From a checkpoint of a small model that answers yes/no questions on an image's attributes.
Training: muon at rate 0.0027, 10900 steps.
Rows from block 3 of the fusion encoder of a small model that answers yes/no questions on an image's attributes, named by matrix and row number. Rows with one number within an expert belong to one neuron, the router's apart. Each number is 128 + 32 x the weight over its row's rms, rounded and kept within 0 to 255. All counts start at 0. Numbers have three digits each.
Before each expert's rows are labels from the 100 texts, of 14848, where the router gives the expert most weight on average: "tokens" is the input token at the peak. Only what is clearly more common there than usual is listed. The data: photos of arthropod specimens (BIOSCAN-5M).
# router: slot weights (fusion_encoder.blocks.3.mlp.router.weight, 16x256, trained with AdamW), inputs 0-127
# gate: expert gate (fusion_encoder.blocks.3.mlp.gate, 8x64x256), inputs 0-127
# up: expert up (fusion_encoder.blocks.3.mlp.up, 8x64x256), inputs 0-127
# down: expert down (fusion_encoder.blocks.3.mlp.down, 8x256x64, transposed), outputs 0-127

# expert 3
tokens: "order Diptera"; "family Ichneumonidae"; "order Coleoptera"; "order Sarcoptiformes"
router.6:089143078151147138132144143116172105102081155156163097106113135178100076093103142119143095088136129139155151077076108153145134079144069162089103110192128098180148109163142196122104069160054096113082130169164070131152114141102145152121113132112129102118180139141109129159076166147100146163119099122119089058137160192096077110152134157079161062114154120132143157156094133158170105058159
router.7:089117136128130091176172193179123087139104140071170132070143130154189090088140126101176094142154155162131126152171122133121141177041095094182104089152087121107172144129121108144088110151157169145166148108132106089165093142143134141092088124114110096072179134168137108090172137130179103124178098153199125101099113106127124077112090186095173143137112102173178129155161128138083149100128
gate.0:150145152126163158128190122123078120090165100094102147115105108124107075176170104158084116087103162160055130128113152164163131142115040127180110115080198110037137114137121155148100105048158150126162051123161123116198101168105138155104105115145150162063128117094115110148137113179153128158128127124074102158142142162098112062104106137143165094100142089139110133151137099149110141111130
up.0:121131113151121152131166097114112137133159155082076079165139152146157135186095120127112189122117129101079132105148111100129147151114161138130125075107191094119120177104139123145125065043141168116124095141129104105170140152086177112164104092158149125058089157159128119155155118099135105086105119170140117098088124200089111064123133139192135079082144103126160097180128102107128136134158
down.0:118141040129083205115121122127100145080131139200126142214146087060136188185072115163138086151120110112142118153112136130191129094137139123143119111086112113127161133157085096184117086127176095107062117117157173092166130120102151113116115155177121145114117129133165081137157135110177132096115122117133109173127126084132102092081158184094109179108136155094147211120130152114138196196097
gate.1:103113133121106085135154113131109133091208158144165115170148136088130143145115141081135116151129104102149090136127120131137108059144138123132136089110167146135138092120017124095110128130132122148117089172158106078127120153162157121148109176196102153043105164130147062133102164105102154156131105040076101078084131096110099078098094123150186116165121115106105092110134111106120157115113
up.1:133118185141148080106117084103142131152161113084128122111145102063126119176113173102129101166100103121053150117142105146130139084086156202154137157134175135085164087100084124098125084116152177131085211154120117077126103138117125064119109163113151153143133138087100085121141172145157131118139107121143170067130127103137131058146143133142146152131160137117125034109184105105139162147107
down.1:139119139123122127183142153146143044117131118059127127206114114107092079130099150128152137061139101132060152108150126101163116145036114186109158098103151087076170080088100109119119123103086145122105093117114182113106142130113117142056149164150133111116101125100140150140119181146164239091192109103116108103169106120101134065171167153099144116165147090123125085133151068142103111175158
gate.2:149125122140142127126154114097076135145047203191192110133146156106057103077130178083113121167122116141151144064087132221100083124110144110155161135090140076105137111095027129161138140126143099145113176100056175149162097111190143153078112119119134177168160064160111143160142066136124141170167152182095123190173106065140135107109182120131149101143125173134122169114152169132120096166091
up.2:149062174146187093134169088142142140126100097088173031169143108113099140122121215087122137151088124186145134123105147092105137145133150118160156074118146086135084110159114175125148103112121187052116060094131078092113143106135118078062144117075139109173172138140105122097173099135117100142134155173092059099171210168157145091109142099152114116165090105127132149182086151120112142213137
down.2:157109184132139094098139150133118126139127108064120123091131127078131124136074151158152089121076255132151157115184098113056113101125151137120191149122098115138146110125184178157152139117148120142111118108132102139197091111149090119083110093145131137126115110137119116106114090108122028044195079139097118107135124160169118110096158080123148048144104177108128137139083146191159131102141

# expert 0
tokens: "class Insecta"
router.0:154181108163170134146095114119127127119072097122098115093110126173187090152182107113150141106094133135080082108117097113104112154145114183128109111142126128165101123129181119182144081116099122185138102155110131128123090089095148139130150091178147149097173119139120173179064128176146145122100104160145159136188149138097146113104093088177141071168162093191090107113135119157165145110187
router.1:118095105098108152168164164083075149051124099154172121075093129154140168131145124112124106145122102088162140121104127065132098137124084162124168139135089177162139151143122177091099138124146128101144153181155067172166084167105190112107083165098105131095130153123154176091107133116154174119173157120104153059167121171161106192094081091170107087144130153162110131149088102180155108068166
gate.0:095087104110140113151124127165117186090181125073183125123082113095164098116117088117106152126103117138155087100144096081074100114144143100146120130109162197135096100130099146124144184147135205166167102075136122109148097120244098105179112108082117146089138183157092174151049124115165143167147081116163122102125147163116075117114148077136140096063076210117154154162115125136110164135115
up.0:177112114103185128163131156090161158135146159145110142113180116166140199154148147096129080169097164070079155117098104111200165138157191172146145135119104111064190127152084108154086099148086135105101140157085086079102112145139092140076077111108131157123146072121142076081171103153126115090116138137163088102124140071125151112156096131118158173141128061123076142174162136113191111025119
down.0:131109176094128135126158119099122131153157174175128092111156137187088159169192152169111128117129174134111157117113103137199163134164137089141127135104161115152108124139198134148157155136087083145189114046098081141103127166113125155110143119145134043132139096090117146126172177123110080162154085187160079139126160198138106184092152151130107148088128104161107108133194124137122157099138
gate.1:175095076136101116164160122142179101188134123103125165137134112105084147102130147142132178165070134126062143103106112124163090124154079109087104180118124115144150102128108106108090119111199141118144129121130207080088102146169114180079107110164110155092142110207114107166143128093160127153130097142118110118108055127163127145169139158135125108148173255109140159161143127153151094175130
up.1:097128093098104167152141140178124185132173083115128088099166088136093150101123142086135141210128092148087092147106151158144138146197120084207086096119140110153180148149084133134108093133110152100162140149130156082149085105131090063133118149098111104133116192123118089138092176167099116119082074154144155116123164157084143182107153079160129144160112155138136114177162115112104069162194
down.1:063172144128102121127144159140087099120117103136118101130158125100126185104130086171164132162117130144134125134117134130139113140164135130176162119096130096120185135149059075129153143148086093113170140099157181155096178083127089173118147122146071135128120122110127196071052102094181104111250156101127194096087151099149129136129122189143140142196158190108138170142161068171137142178134
gate.2:141133144165136121140129152108032157105125100118140150121123106125162159141124083132195098203088136115112150182114136143143129088080116154149112131066124125026169107112179079143116095148132099164154124184182143146121133117119113200141148070219122133068124170096135112131132050120153160141113128100169154163125102110147155095121093118122145094173138174133095120109152177155137120151177
up.2:160143127161087145140106152111090132137114125124109117133093044121204124100134092142192127204070155105069128171150146091170111111094144187136145128092129134054162074102228086120110127146113154152144124189164162154143129121104112200128169064196141149063098173092126128132146049111164144131082103084129153148123055136159125100160093140143160104126151153117135108167112141142111142118183
down.2:252105155132094094129110132147105142022114136054130136160111111095104185060124128108120141132146117122107107139116155122099110132113117155117142112105139123167138131112001106152191125145084160127129114121150153125127119118112128110134153137159130217122132121125134155133159130120109030147157065151121156143140140126116119118136091175067146123080126111143113104132167129091163133200136

# expert 2
tokens: "order Hymenoptera"; "order Coleoptera"; "class Arachnida"; "order Entomobryomorpha"
router.4:155189134129155081142101114145135172145144122125110094086166171153194142163172115115096080143156160147174081084160162120116171163114154112160128069152136156174174101104107133130079114120159132101106122127128120161108087195076189155126127182105157165074136109100165176114101145100108111098099093179169101127147076142180173191123087090121167095102095144099200180103083167162087117113125
router.5:073166147094165098086134142158108136042091147105172101151106107090106147154114161122131178073098110140102082110094093165162114140127136104122135097112119120190165120150157183140094146051078120161099092178154137121163172185126133137132115187168129165117135141107132173168100113154085141131123089147127155169147063182135157143123140097109119104170167107101127158147080156133166140157139
gate.0:111122085109117089124127078101130167107136105194141162174122127125118157176121092135102153227123131119069164163138147164108106071122113153174097110122132116080159143140057110136155109171141099123111113089136132076139150098106171105121107162110123164129138120174115109152087109151130112100187136145093132131108110083146121054131152172140140108108142074100101138097120096180130115135114
up.0:070142128128154110149160193202102146102176121077139080088153116144122110081173127090160147112168128131159077184125125084140126151082126113123126131116144159140119069155173167081090168081134167143147128125145143140150080165138083141185142102185168135135133177098100170116100096109163120168109070156180162136144099153146108175119101111155158165159079134127121139150099116082123100151131
down.0:138162036125123145194125119136132080062127114079150125145138096132128125109093099120168120132218204155113115089120100126109148153162088141125162099143111099137116132114202137129124085121154121136157131125117145117158084133085118128141137135159159119125126104100159127147113134136123063074138073036129125154161120177102101166114052168237137163112153100140114112128094142138161160151111
gate.1:054137136159200111130091119035107155131192156119080164084104135138139095141125120107100141135113126120134097144130161139142082127072132146142129123121160092076148144148143114124113099148106163165109146144164137126128167125165095068121087094099148086118162145147123149185091158143138170056092116130133140106138115150117161196117123126099132115131185178174160118184103178100089121030193
up.1:167110090107143143125206128157108123109150104149161091101185122132102165132136128117138105222117109144130094146123139124111110142174122152195152102122094136103190102134082146146089116208077117099120161144144110133173114118071163160138098161174104117122098151102146131133155132121106113161065157092089127181126205107088109124077145079149191140214065073137080127118142144120094095172146
down.1:100154167124156082188161134137145154149125149161148127029157104170126197205108119095080105104149088072155145111131123123031154089134126119150099168131131120150154109124243103126114128093137139113115161154145087152066094137063105119187145128080120093117122129125127135101124227145143084105062211131110103134114158134154096180166137093166105069177104114129142161118099129142100136154118
gate.2:181168148154125148099165210158157144094151087105103139140108202196142192164117140109136114078086101120125196083099128113169101117110127121115111103154112126107126112132134078073110147133114079074153139147140151150063176133114183147087124190202105213092152082134103084159150141124161154176149135127153146103123133077201162120182110145163128176182156209089122117139144081092121126105080
up.2:106133143122170090128104140146143172108136122126117096150155164143112143217135161124139116145143118109084106061124163087156105126193067099171114155163140112079140164113242078128118088149160134076111117114175098114098115104078167107126096171071141123135118106129150122143068157115122114120147123094159124095097169022154138116141100146197077123176163166140127147134127115089142080131116
down.2:183135154094102185097126119160102150140120126218139145172119160153128157151039115113127169141192122140081162117111136126112115094086129154170139130147122140066134084132099084167058097132075141163129125188137177107093111137110160148099138106133159098092093127111098148164107132110175130073151073175107176147146120118132171074098116124160148140120107128126136181142166069088081111134030

# expert 4
tokens: "order Diptera"
router.8:083147170080163088186112153188106110090176119117164125124148161154135145191112183059161092082110109145065113093127078147108116139082115144108200139101069173159139082155157148112059170110072161175102094145119104129131108134130119114099140123103169083089200108133144088187124161170143135106121111115106131090095156151154100173104105078106155125123096124161176115152062177135134138068127
router.9:151164096131181135126090171136079104062153179150166125153143161134180139200106110108069106128120142101088159152114123145154105075163080083093179108127074160134140104124170143111140157081098123164173157149142113122157133140142174167162113117083189100071181104108147138150114160098162197120100077128124113139151095111082125123134118078132164096123093099107200092139087156127173113081155
gate.0:116134091131139107120163067171024210080119122079127122123162186140132061145119115137141104208150121065078132169141124113123099112071113117188136123102108172060120132139080141139087149210143097128115098129113143164164066168130077128122133188112129130157130181133135132111104094127130118145126114132148126103146190090124116081159117144150117114162104123164153132108155144096133168154136
up.0:125082158090121159145114197091225126148183145162111112151094081111093174158138132151109104170074118136146160079092132134137180097158131128141120116121139092122140152165121126122120097118097077145141084133121125063134139105203178111098103045150111151109142045150134120198141183171090144091155143131106111155140176166147148177075149093073114121183102185129124110160151143155130118099139
down.0:070107070127142076109119115156188113076122146125138155161125141123110075132206145144108123126171145140084163139149111138103120135171141160118158145092084105156103111111161136086140095101140101140089132064114112120089165123131141122170142132114116174109146137120137173094129125109126073049136254113113190104103131025151140122138093134142118107112135104100131148125071160162185120115163
gate.1:117098153127141102126135198141095187150093162137125076120102151116154123112120125049149199179212112076125144122133190102153098101106101106090121100121130116094095131166071106132111171096122075116118142158114132136187148120179114089131155145166126143121125125134158200191075132125173113086077117121072157126107157120123096069115140125097190090100079184057108079161100120146069116117136
up.1:152089163157148071103107166117130094179131187091160129149150130159158125078113154069118220053163105090151157097137119114148149113108101108120103121138158086157080109134075106142144143073120143121141153163132063129127149123147141076128113122110119146143142116161141168129164119082139073062081173143128144119137087172114140071143141183113175133054084107083099048153107093128083139122173
down.1:159125160109071059154105145119106150128102136145142091106133164107099061142139131124151146083135103118166124141140100134107131078110117130112174109137136144148065134130092159119118166165127137123060126039161093092157099103157157138183141132140106181137143088145128133122187166135124158150130189141113096100135123148127123148157120123107156089130115147170140085138016174107129101161226
gate.2:067126130067148150143172158155099144070113098095130139186146097094125089070133151105113085173141116142122054090129111144128154147096114143204128068088125093045105141136067118175113145182111133120198132121135101108175072140109120093105120164159114145096135211151109137133062077144113140087079113148111130168096165138094126153121156095150131089150120145127168127115119104152128228156199
up.2:154157148155118112121144197119131163145117165160122138120135180116136150147110085122154073100122100101120133195113113131151146061173119156112124185101161105166124128108196162154177132110152101164117119073087185143041126128149175110120075083115136135145112092139167124145096108145092081119153175079015162153102174086190136126150094098098172167166157086134140111156158125129097100147143
down.2:131103138134084136119126134135146139112154105171090113102127143140102171158107107112114165105048098143068176145119117112147132133161127145105112150113172124141074111110187154116119154124142092127083151071117081111106112100142113159107150120064162151129129150168122150134080087132102066215219124177131172089116145087147111158172131128010109108121121183150111139131051106065147126088110