Weights of a small model that answers yes/no questions on an image's attributes.
Model: 7.41M parameters, encoder arch vit, encoder norm layernorm, encoder activation swiglu, encoder moe soft, encoder num experts 16, encoder patch size [4, 4], encoder layers 8, fusion encoder layers 7, fusion encoder norm layernorm, fusion encoder activation swiglu, fusion encoder moe soft, fusion encoder num experts 8.
Data: trained on photos of arthropod specimens (BIOSCAN-5M), 97500 training examples, 42.9 epochs.
Rows from block 4 of the image encoder of a small model that answers yes/no questions on an image's attributes, named by matrix and row number. Rows with one number belong to one neuron. Each number is 128 + 24 x the weight over its row's rms, rounded and kept within 0 to 255. All counts start at 0. Numbers have three digits each.
After each neuron's rows are labels from the 100 images, of 14848, where the neuron reaches its largest size: "strongest on" is what is common among them. Only what is clearly more common there than usual is listed. The data: photos of arthropod specimens (BIOSCAN-5M).
# gate: MLP gate (encoder.blocks.4.mlp.gate.weight, 320x160), inputs 0-53
# fc1: MLP up (encoder.blocks.4.mlp.fc1.weight, 320x160), inputs 0-53
# fc2: MLP down (encoder.blocks.4.mlp.fc2.weight, 160x320, transposed), outputs 0-53

gate.183:104132122124090115118113124128101104224122175141113124131142103138155107135087096106138134152112151134102135104146142192151082127136133121139168126137145129085167
fc1.183:111170141109074139150141119110111107166124150118121124107138119149146130117101137097162124142118154089120133129140170179115096121144155144118152137155136154097147
fc2.183:097139134144117163136087112099111117154111177135127167107096113113147109128102095123156143106116135069147140167138111159123107145121113101142149136084130104127192
strongest on: order Lepidoptera

gate.285:148138130153113102175138110100171160100119132133120119126096147119139119109130130114146116145139100146156135144105105146136088179100111163140113111109137110148136
fc1.285:132132126118155163098122119141094127168135135116111146128155123128117157153135149149101133075136130121085135081128138104119147102155123081137136125158100138154134
fc2.285:112148105099159131119097150090136134142139127142129151142122168118113151148137127114158105161118136129132159135163116130161108118155149132129066144156164131145105
strongest on: order Hemiptera; family Cicadellidae

gate.101:142122102133111113122171158107102113129118092162105079118176096090103087099123117134151100104121154101134144145100143146133140181123162141124149141096147116110094
fc1.101:149119151096099138119134159142163128141130163147113096157118131106124099111109095133144113138109115113133103101080117113161134187097121136122145096122117109129150
fc2.101:096118111124119173119128124103104156129114118103127092128122166161136160083095150134158144117138120145123115115137120133180170118163118102159143148161141173123113
strongest on: class Collembola

gate.12:119142180150114110150100143174082139130128128158086147092080135171169170132140109116134138140138119164187124124104167168117105119123136146125113102100110087155107
fc1.12:136113144113124104113080121127057153107137123110133123113120139137166179118123121108103171121158104164145158103100130155095116125141135141113142141076139075124107
fc2.12:072125139102132095118139134127086140101130103131136135107133100146146124105162168097160121126139115120093112095153127104067085123103139149121163136124115076143115
strongest on: order Diptera

gate.310:144134137163122152131125150117104147158122114124097164105099137115148151071117146129118142128110132138118118068140106104097128178099130137146116133127039121114149
fc1.310:110104109097124134153157114088132137125138123160213120137137118110140106143091120128130117128122115131097126096142136099119119096149143142099126107153203100142136
fc2.310:153119163113159139132138114122127136146148140160123112111110158132110124103127123144147136092093063088126084152115117172171151121117114148097147165146134103167095
strongest on: order Lepidoptera

gate.82:108114145150120111130127097078129151113147111152122089164108123116104154061116161136125146118101128107110129116077154112146134180098156164104163141169109133133139
fc1.82:132136111159118127143116129105131147134157096134123101161105132117092122071137165128120155119111110089116123098042166116164150178109132155097164122141089124096138
fc2.82:125173072165138140139163106141093106118072096124120119113096101127109111109122135131119151102194135121098132103107135143168157158107107110122141151164146109132120
strongest on: class Collembola; order Entomobryomorpha

gate.294:145120128127171152109140089173121108108119180123156090090151139136148084127116183092133120151117142150108096102120162116109165157081080108103137139141136121154140
fc1.294:123122169112157139121127110185168107076127165151102097115140123122137105158109160139150116144154162150130087130129142103090120150096062118108158152126132129182155
fc2.294:090093165119150124130137095116167132139123111135065099104103107167142154156126157101129139124187114157169096126156121142146103173151118119168140143119106117147085
strongest on: order Lepidoptera; family Gelechiidae

gate.211:114124152155130094133137129101107139160109164140160112109099140093092140095139147166123144114105118130089141117148115132132112091145147140130129127088122105114125
fc1.211:152106160150162164095144162112083181094110086084079116165133194122146155125095125144154116127114095150133135124185107151111117101090162153112143163126160132110112
fc2.211:155144150142121167156124163145118153113103108094095086122117165167140153112106125147159136129138131158144091127149134119116109165110093106119137159102106138073125
strongest on: order Psocodea

gate.110:139114105117111144132114141166151086106114109092171107130130137120123112131131142145124148123098146123113137137123090103134130173091123175118123177168130120141069
fc1.110:111115076136143149102106149146144088098124112113168107143120145126151120117139134130109136127094129128126118146112095103153127173101111171112141179167120126144097
fc2.110:142138145192102108128125140133087152110155110118130113155156088120113118109143126123122121189111136090149150087112129130133144121095132140111134202168141094087157
strongest on: order Hymenoptera

gate.108:163106141145131095100125116095138077103128132119152144158121101163165136091133081126126143127102080108167118127133175143168108115150119124149156129093126115123125
fc1.108:133159124112091108128120094121135117109150143124104174130097118130137105081118136106125172161089154150147076107102092145128109149073121152151094114129142166095141
fc2.108:111167096128124122102124105135129110118149126155125170100080123122140142123133150106113130120086154135108084098141125136105140144126153194095127102140135124107133
strongest on: order Hemiptera

gate.38:097161128137127131117114139124119120107114110109108104106133181091136131136112096121056153130126160178146127103144155128140096126134087211112095131128118136139158
fc1.38:104138112118156141111148123104145133154087130138096098129086081120132116136141125151155145069137150168133094102127105116152116130129129064157140167143158120154140
fc2.38:104116103122157192125138132115090145112094111097061137099120133128140123139152137122113124104124138165087127099112114133131177085118141082124117094134147114116138
strongest on: order Psocodea; order Hemiptera; family Caeciliusidae

gate.103:123145117120130103098121134134105157141098139126142142154079130102133147146145118095086157139124144102118126129120117117095116119145116140127148163170143144117096
fc1.103:169107110164123111129165148113125114154138169182103124106152149119159119132095095079171161119112111129116093166118139107108116134114134089126100128141119116085110
fc2.103:138111151129126131143133133143127128153117124165141087143113161164119138127132116131141175090141135102089129132152123096133090193137124127159092096158147147134125
strongest on: order Coleoptera

gate.228:113096103141125132122137165143131166121164088180159113184132101140123111136127133130129106075140129145121143135094125150174120163109111140127146102097120109140143
fc1.228:121085122119140157110118126137132143095134094155150111164132128097119099150120123113107122095176127107124128097116134177173141125118125118134164124147082117131169
fc2.228:146123156088116109112134091158144123160134121146096095091139104140145141123145146108066139121163101132129144079093125177112130145161138145171138150122117094120122
strongest on: order Diptera; family Limoniidae

gate.135:164103135115114093125138136140157097127141178124163160116107136129128158137135118144149116155088152157150127074157119140116120129100082148100097129131138100115131
fc1.135:148120139133079109115100122161139109110112158137150164095128135130130157125142118131148118134111129149163113099164096129129128133137073154089131135109152092125122
fc2.135:104105126160088107148069127135156106130075154120140139094127139134166124175125082135122118091094180105150145119171184120118118105159132145134086140122158167167120
strongest on: order Diptera

gate.50:149081127108169160129099155143142141117116094117122116116119153148119101154141091120123119138138141143142141093163158123127129167084080126173143130143121105160146
fc1.50:170181142117140152142101161141151125085184086110098105153126172148134111133106076073085133133153110089101129096147143141091127140161170125148090160089116102140141
fc2.50:143112116111112169177124102132108148116129148149163130153143147148149135135153111125128162147171125109114071118084123150129163164122097090159111129108119103100090
strongest on: order Psocodea

gate.58:115159134167138125128127126166079169140136113139122094084115123091131134154102139136111087081148124128084121139161128143128099156145101119094117121120176093130145
fc1.58:147106145133143162146116140118176136122097158101142141123117124111132150142128120092123183152114121113143135127168127100190137140122115139161162152136108150124078
fc2.58:151119129082110129158113160134153163115094136129141126176134109127132164126179060158143128127169156123149150112092081096127167132093116103164164130128131119103105
strongest on: order Diptera

gate.52:129085144118098109152113106114132112121086147110162120100140117112109167101109124124089139118125112160156156119137112109156112116150122121156116124119123139111157
fc1.52:141154110136129085140145113132148099125129135098163164133148130109109139112145099121116107156143173115117110089149113156145115084082101100151165098091128156108103
fc2.52:140125132096116110151116113129122133198104121147183082098074145136111148092136108115144096083165099132141142114121171080142137137133140106100122150105151179106096
strongest on: order Diptera; family Muscidae

gate.79:114103144142086115161119129115122188153166103079098092127127133090117145097142118159137134081157119145108125102154125096151102157147159133112115098118139120140123
fc1.79:139106131160134156164115106136136110093117126125146122169121176162108125125160147134112109133126121137112142138173147156120108137109113078156133107146159130119115
fc2.79:107107107130153147126127131121183130185132123099174122137102126113142150148152145164123114134145134176104175092130170077136161110142137128127116103092117110135114
strongest on: order Diptera

gate.305:141169128139152143099163137099109150146104125161166135126072107111097124152122128109187126135095087102161120120093106171128131131098119164121151111120121133092153
fc1.305:088072123158110091092130115139114146123105102133114148132094120102140125110143085160143122118118103115140170131092167132169155127152122159151148126109119156118084
fc2.305:143129147141147121154164125120076117137118117149099094152111114127126177122119120162118175138098181132093116109149161148174132110112123124097115096128112119134073
strongest on: order Coleoptera

gate.160:125111115128137139120143178130116179099126145127158134108078118135122141121085099133163122140126093145121125149085131144129137145107106139144092130143144151113150
fc1.160:171109116188123104091120189158121159104110179133123124134093132162122131075101118104140132121132116123134100131102119129147106122135118148126082166120146182119148
fc2.160:181153142122110080103158133118107120150087106113147115097149147148153110127160140086078158101084153100124124124168156128126104128120140107097149131123110094070133
strongest on: order Coleoptera

gate.127:153108111130065111125121143150133126175141150125107118107102113103147126152134139114144139148096116136142148140114156168144139113114109126149100147136104105159166
fc1.127:125101149135114105145115127184123103130130148117142151122086175157113153120102123117119151122137199162170189125141148108109106121124115122130107106124126103141107
fc2.127:091128129147066127108121139165154126117129145141104141121108127106113153156115133087154098130118151107123143180107172105145084187103090136116105144136113086165150
strongest on: order Psocodea; family Caeciliusidae

gate.225:115121099116109134132141139163115134138115142164115090161114160097127120123123143160144144143111153104117137097127136129122132170118132122135138119127160149114125
fc1.225:158135094134147088104102134115140123170154139124141168108174156123115120100104139096125123102146133125148127136153120127130133085167130109138136149078098150148155
fc2.225:165119136133080096136143105100123143181185107132108134141140120102092119137118132080100139147177150127137119135161138181161115135153158170114109074138110157125136
strongest on: order Hemiptera; family Aleyrodidae

gate.226:100141129120106126168141115161133138113142177135144187127167161130139130142132142131115136151114117100149112100125143109055125164107126119141063141164115148124131
fc1.226:168128100103105140148089147127081115101164143118130103127117129134121140102130167122153122101105143132188093139139129132091088157134147097085116126128136100103133
fc2.226:126148121128119138148103138178128087142120177166125147070154173115101147105101145140130111142078141119128155109090125131148163151155088114146156141118163122158165
strongest on: order Hymenoptera

gate.26:101110127125148105112113093148111146123110122123116125139091127159150149118147114138128155128162132121141099149131151115100119162132148130124123128158086153154107
fc1.26:184135087161147137132142178106133129127112135125126122140147149137102103161116128105142141124055114111127129121114122132166157088119143140109137148098192095117108
fc2.26:125129171106108096100102099190119112113091124125110135108141152163103136105100090150136124106146137173125142195159156089148110160130133108139156127104116137119154
strongest on: order Diptera

gate.316:121129127129148130129121146144106120156122145149085140103149146130140107127152121119128144161145130113124152115132114150105126157113118156137110121099103146148127
fc1.316:147138111127119122206145130093120117131125136130105144139104143137121178102136149111148101126156155151118133127129169129102118161098168131136084123156102113104138
fc2.316:115168142133138099136160138110104145150131117102129090121153136115144099116126126143138128147091133123150080081105106150128129134144161124135146138077120122123156
strongest on: family Milichiidae

gate.87:141067121105160145136087116145146106127133130181123121175174140129123089128104158132106145149112176078140122121116131117106148161091113135090107113140102120090152
fc1.87:129160166149126133142167114153122107162130134078164109071091112104162130122130111131125115108182111159133138143126129139150080116139118148164131125077140133163107
fc2.87:101146128126150165123131103128096114136114138119129147129109148132113130111156123099150133137097139164160141095159158147106100107144089139094132142064088143116121
strongest on: order Lepidoptera; order Hemiptera; family Cixiidae

gate.136:100089117121163103081114134153114123126123159171173180136135150133149104142153107114115149158166143114104125103131125136128170184128128166139102100133146165160120
fc1.136:116095100112148083126124137154104129123127164157136167132123152116169111151164100133117122169181146141111109093114122140104164179138141158119117092120153151150111
fc2.136:135122137139160085109115147103093123140120142128141108153128152162124081140162163085099121142140117117180132099123128154159199124140158105128136103129149172160146
strongest on: order Hemiptera; family Aleyrodidae

gate.156:131143133108170121143120120197143154105140090118147137154103106148146094121153135136146143142151126127095119112144115085116148121097126101096124113100148156153094
fc1.156:130142129124092158126138122091139128158124134118115138139147136111088157154106153092086141141111111161134113141096138130152117122175118145112141163138123111107155
fc2.156:145159103111151117115121129171087117154081092133154123172122117165097115117116136118150090104127121101104134111128118107159131138113115103154131118103143158133147
strongest on: order Coleoptera

gate.251:132100157108155113095109149149143105148129139141145113117107138126169100155124143076137095153108125123143129129140151102105115124130123117094117170145180137119129
fc1.251:103099169115138108108112151160122096157133151133128113113101135130203115172127136097134086133126125143156099141143148131116120157142124135068164161169153133101144
fc2.251:111106147102156115191094094125111142083139091114119140142135134171183166126138160119116173124135142144140140132105160135142110133159105132131143157112065138102142
strongest on: order Lepidoptera

gate.192:142121110101143148114127112169181118095139125109150146138129140107114172139135149124160152083140136150080131125073120122159110126150172157127067113138129081110154
fc1.192:110111141145118095106135149112098173115129134148091127119116130133122104105141149149074101168115152135153125122166137138099145158120078086131147116119093174104100
fc2.192:109132142133158100175129153118124127142143113170146158170116114125123100139138139133091134138149157133151111126170086125100136108093114128112108102129113094088082
strongest on: order Diptera; family Muscidae

gate.234:149150133108085098128139119170123118153093134115174140140099171143137179094153100141119151130157139134105120126101057115080118135090113113083154157184136125138128
fc1.234:160110146075159181083105123145131107147151064122092115143157112140133108151153170081094151121117111105141085165135136141109112147142148095132122155103176131116133
fc2.234:160116148104121151132115101110108155123156104142102177154110130080119116113142109109175142155121147146190172115084090123115132132124193145134142078158140130126071
strongest on: order Diptera

gate.3:061133116123138074132103145129174138127136112163110087160140071119117138059141151104121153138118152143116071103115158128144127176077131116099140096158139121121164
fc1.3:160111124141111161119138109146108116114124137115163162112135159120121107204113100152147119116122126128124178162146131148113133062189142140157116170122133165144117
fc2.3:129091140106136141143085120109217144135156140145123152142115117093129110174120138106160166138096153121146119142156112147089092106133124169131123116119074173115149
strongest on: class Collembola; order Entomobryomorpha

gate.18:131169096123156131088098147168161117116127139075109123160120100102120134105154158171130155143124156124120122144165161113093177163139124145120191162140091109110079
fc1.18:120093178128128115145190159104093144159114162137136110104123111155139128151113101127119142118138116139113165146109111111144096093100133130153099112123154121166164
fc2.18:137146141128099152150138124119153129127120119130105071095150110145177114153119096138124126128136167104109125165116151141140124141128157098129172108119136085126162
strongest on: order Diptera

gate.43:164116121098133129120121133122121093100094110168121124125147133142163105107143079172156143112074153143124138160112102137136099133118155130108147134125119117131161
fc1.43:131116142123137093151163168118146117112090158161169157123170125174125112100119110148111134156092154118166158150133142144134123137080092103122096139163098116076160
fc2.43:116120125116094099163130154129126136127134120164111167191139104121095160163117102160136113083147152160113136140150163116135157127095132157139100137122115086123128
strongest on: family Drosophilidae

gate.260:141175147126127129164115107148099119120120153182109107156114144143125135159107133123121108151142143152073121132097074081123126111120104131132115112157159091159094
fc1.260:102104112144142112102103131129167105162150090110128141070135118125120135119137112162134164130130106109167140134125148211145118116120151127119162137123143147121150
fc2.260:115163126102114089142096141101089157115164071144124101097135105123129140130137177096094124121154127098131134098197143166185110127136161176124128144160091137118148
strongest on: order Hemiptera; family Tropiduchidae

gate.207:117111143122126112090121116106095114138135129144125130097128131105087117129120150116146115137122163154149070165115073164160121150114130086107116111151134107139140
fc1.207:175134119125150120161147085134146127131116149109136125138162143097161105127154092135143103130126170105132171119115192099098144129105135141163082161073146121108133
fc2.207:174116152152133070118126162127147101138149105161162142098067164104098134125144148131152093091157152156099124136125121175091117131159176104131102134124148137166092
strongest on: order Hymenoptera

gate.114:118106142141128111102156155123153141135152137126121147120142134120137122099106137168143110088119119131123158076148126156094176133154154122093153136141162129150176
fc1.114:096137127168152076128167150108154143149111152118131127170122149126090108145097113139149107122140131160090148119127136106097115114131120118113170101121112119140117
fc2.114:147118179110123113139116115171143153138150126123117138119112134090161147133120159118110127136139109123134154113166122145154123109130119150171172145082129144136085
strongest on: class Collembola

gate.241:109123155095105115144168129123144086133129120075124147116116111164136109096120154118149141157151160126101105204146079142108156107132157155112142128122116124086138
fc1.241:136140140162145155101127144154113158116139156194126102164140109104102101117143113139102075093092114124170121063142140128152136156131079117134115125149147129163104
fc2.241:115112123151109139094138130163130142122158150108108138105104098098144126147116147124143171126110097144165141152142160136074144145119152141146088141118120141095144
strongest on: order Lepidoptera

gate.0:127115136133114112088127132154122141117106151147133144111168126112148114151126111144162130119116137151143112114145080128103109160130107130153112162140124112134113
fc1.0:101107130134161159105134141166188131115143143135086139116116093126125142129149182103156128130095101138128134142161105121087180122177134147140139135128139094140102
fc2.0:120167137141140124165148113145112087108134127105132132155130118146085130136134132100166117140104097147094145165139133148116149139091102162090141101113120160133097
strongest on: family Milichiidae

gate.143:160170134150166132137138159132146108110131139152116126124102088098112103127141093121106134105114077127132083171153180110177134130147108101167126068103099125100108
fc1.143:086129114131137115150135155143134107103143124145133119115121123122110071143114130159101109138113137096116154136125181108165123155141116119158127084137116093118091
fc2.143:125151103170107132134092144148146118137146126117084154161102139147153140089120170127120127144074147136142128155088118092062124158115118100116148165058119124105167
strongest on: order Diptera

gate.149:129137144090131134119118126111124148117103121144113093151119133124154154103070148132110136159133153122113129139084136123133100136162151120122135149078073097088163
fc1.149:126116119139169139121154103107155100135122124100146171144141090142126096132143124108118104151128089126157150139102107147115158158127127126102117149176129152147114
fc2.149:087144130107140139123135088162136124147131127150133148163091140156139144162137166129124154101140176116150136088120144118125143089102118167161166152130118086091095
strongest on: order Hymenoptera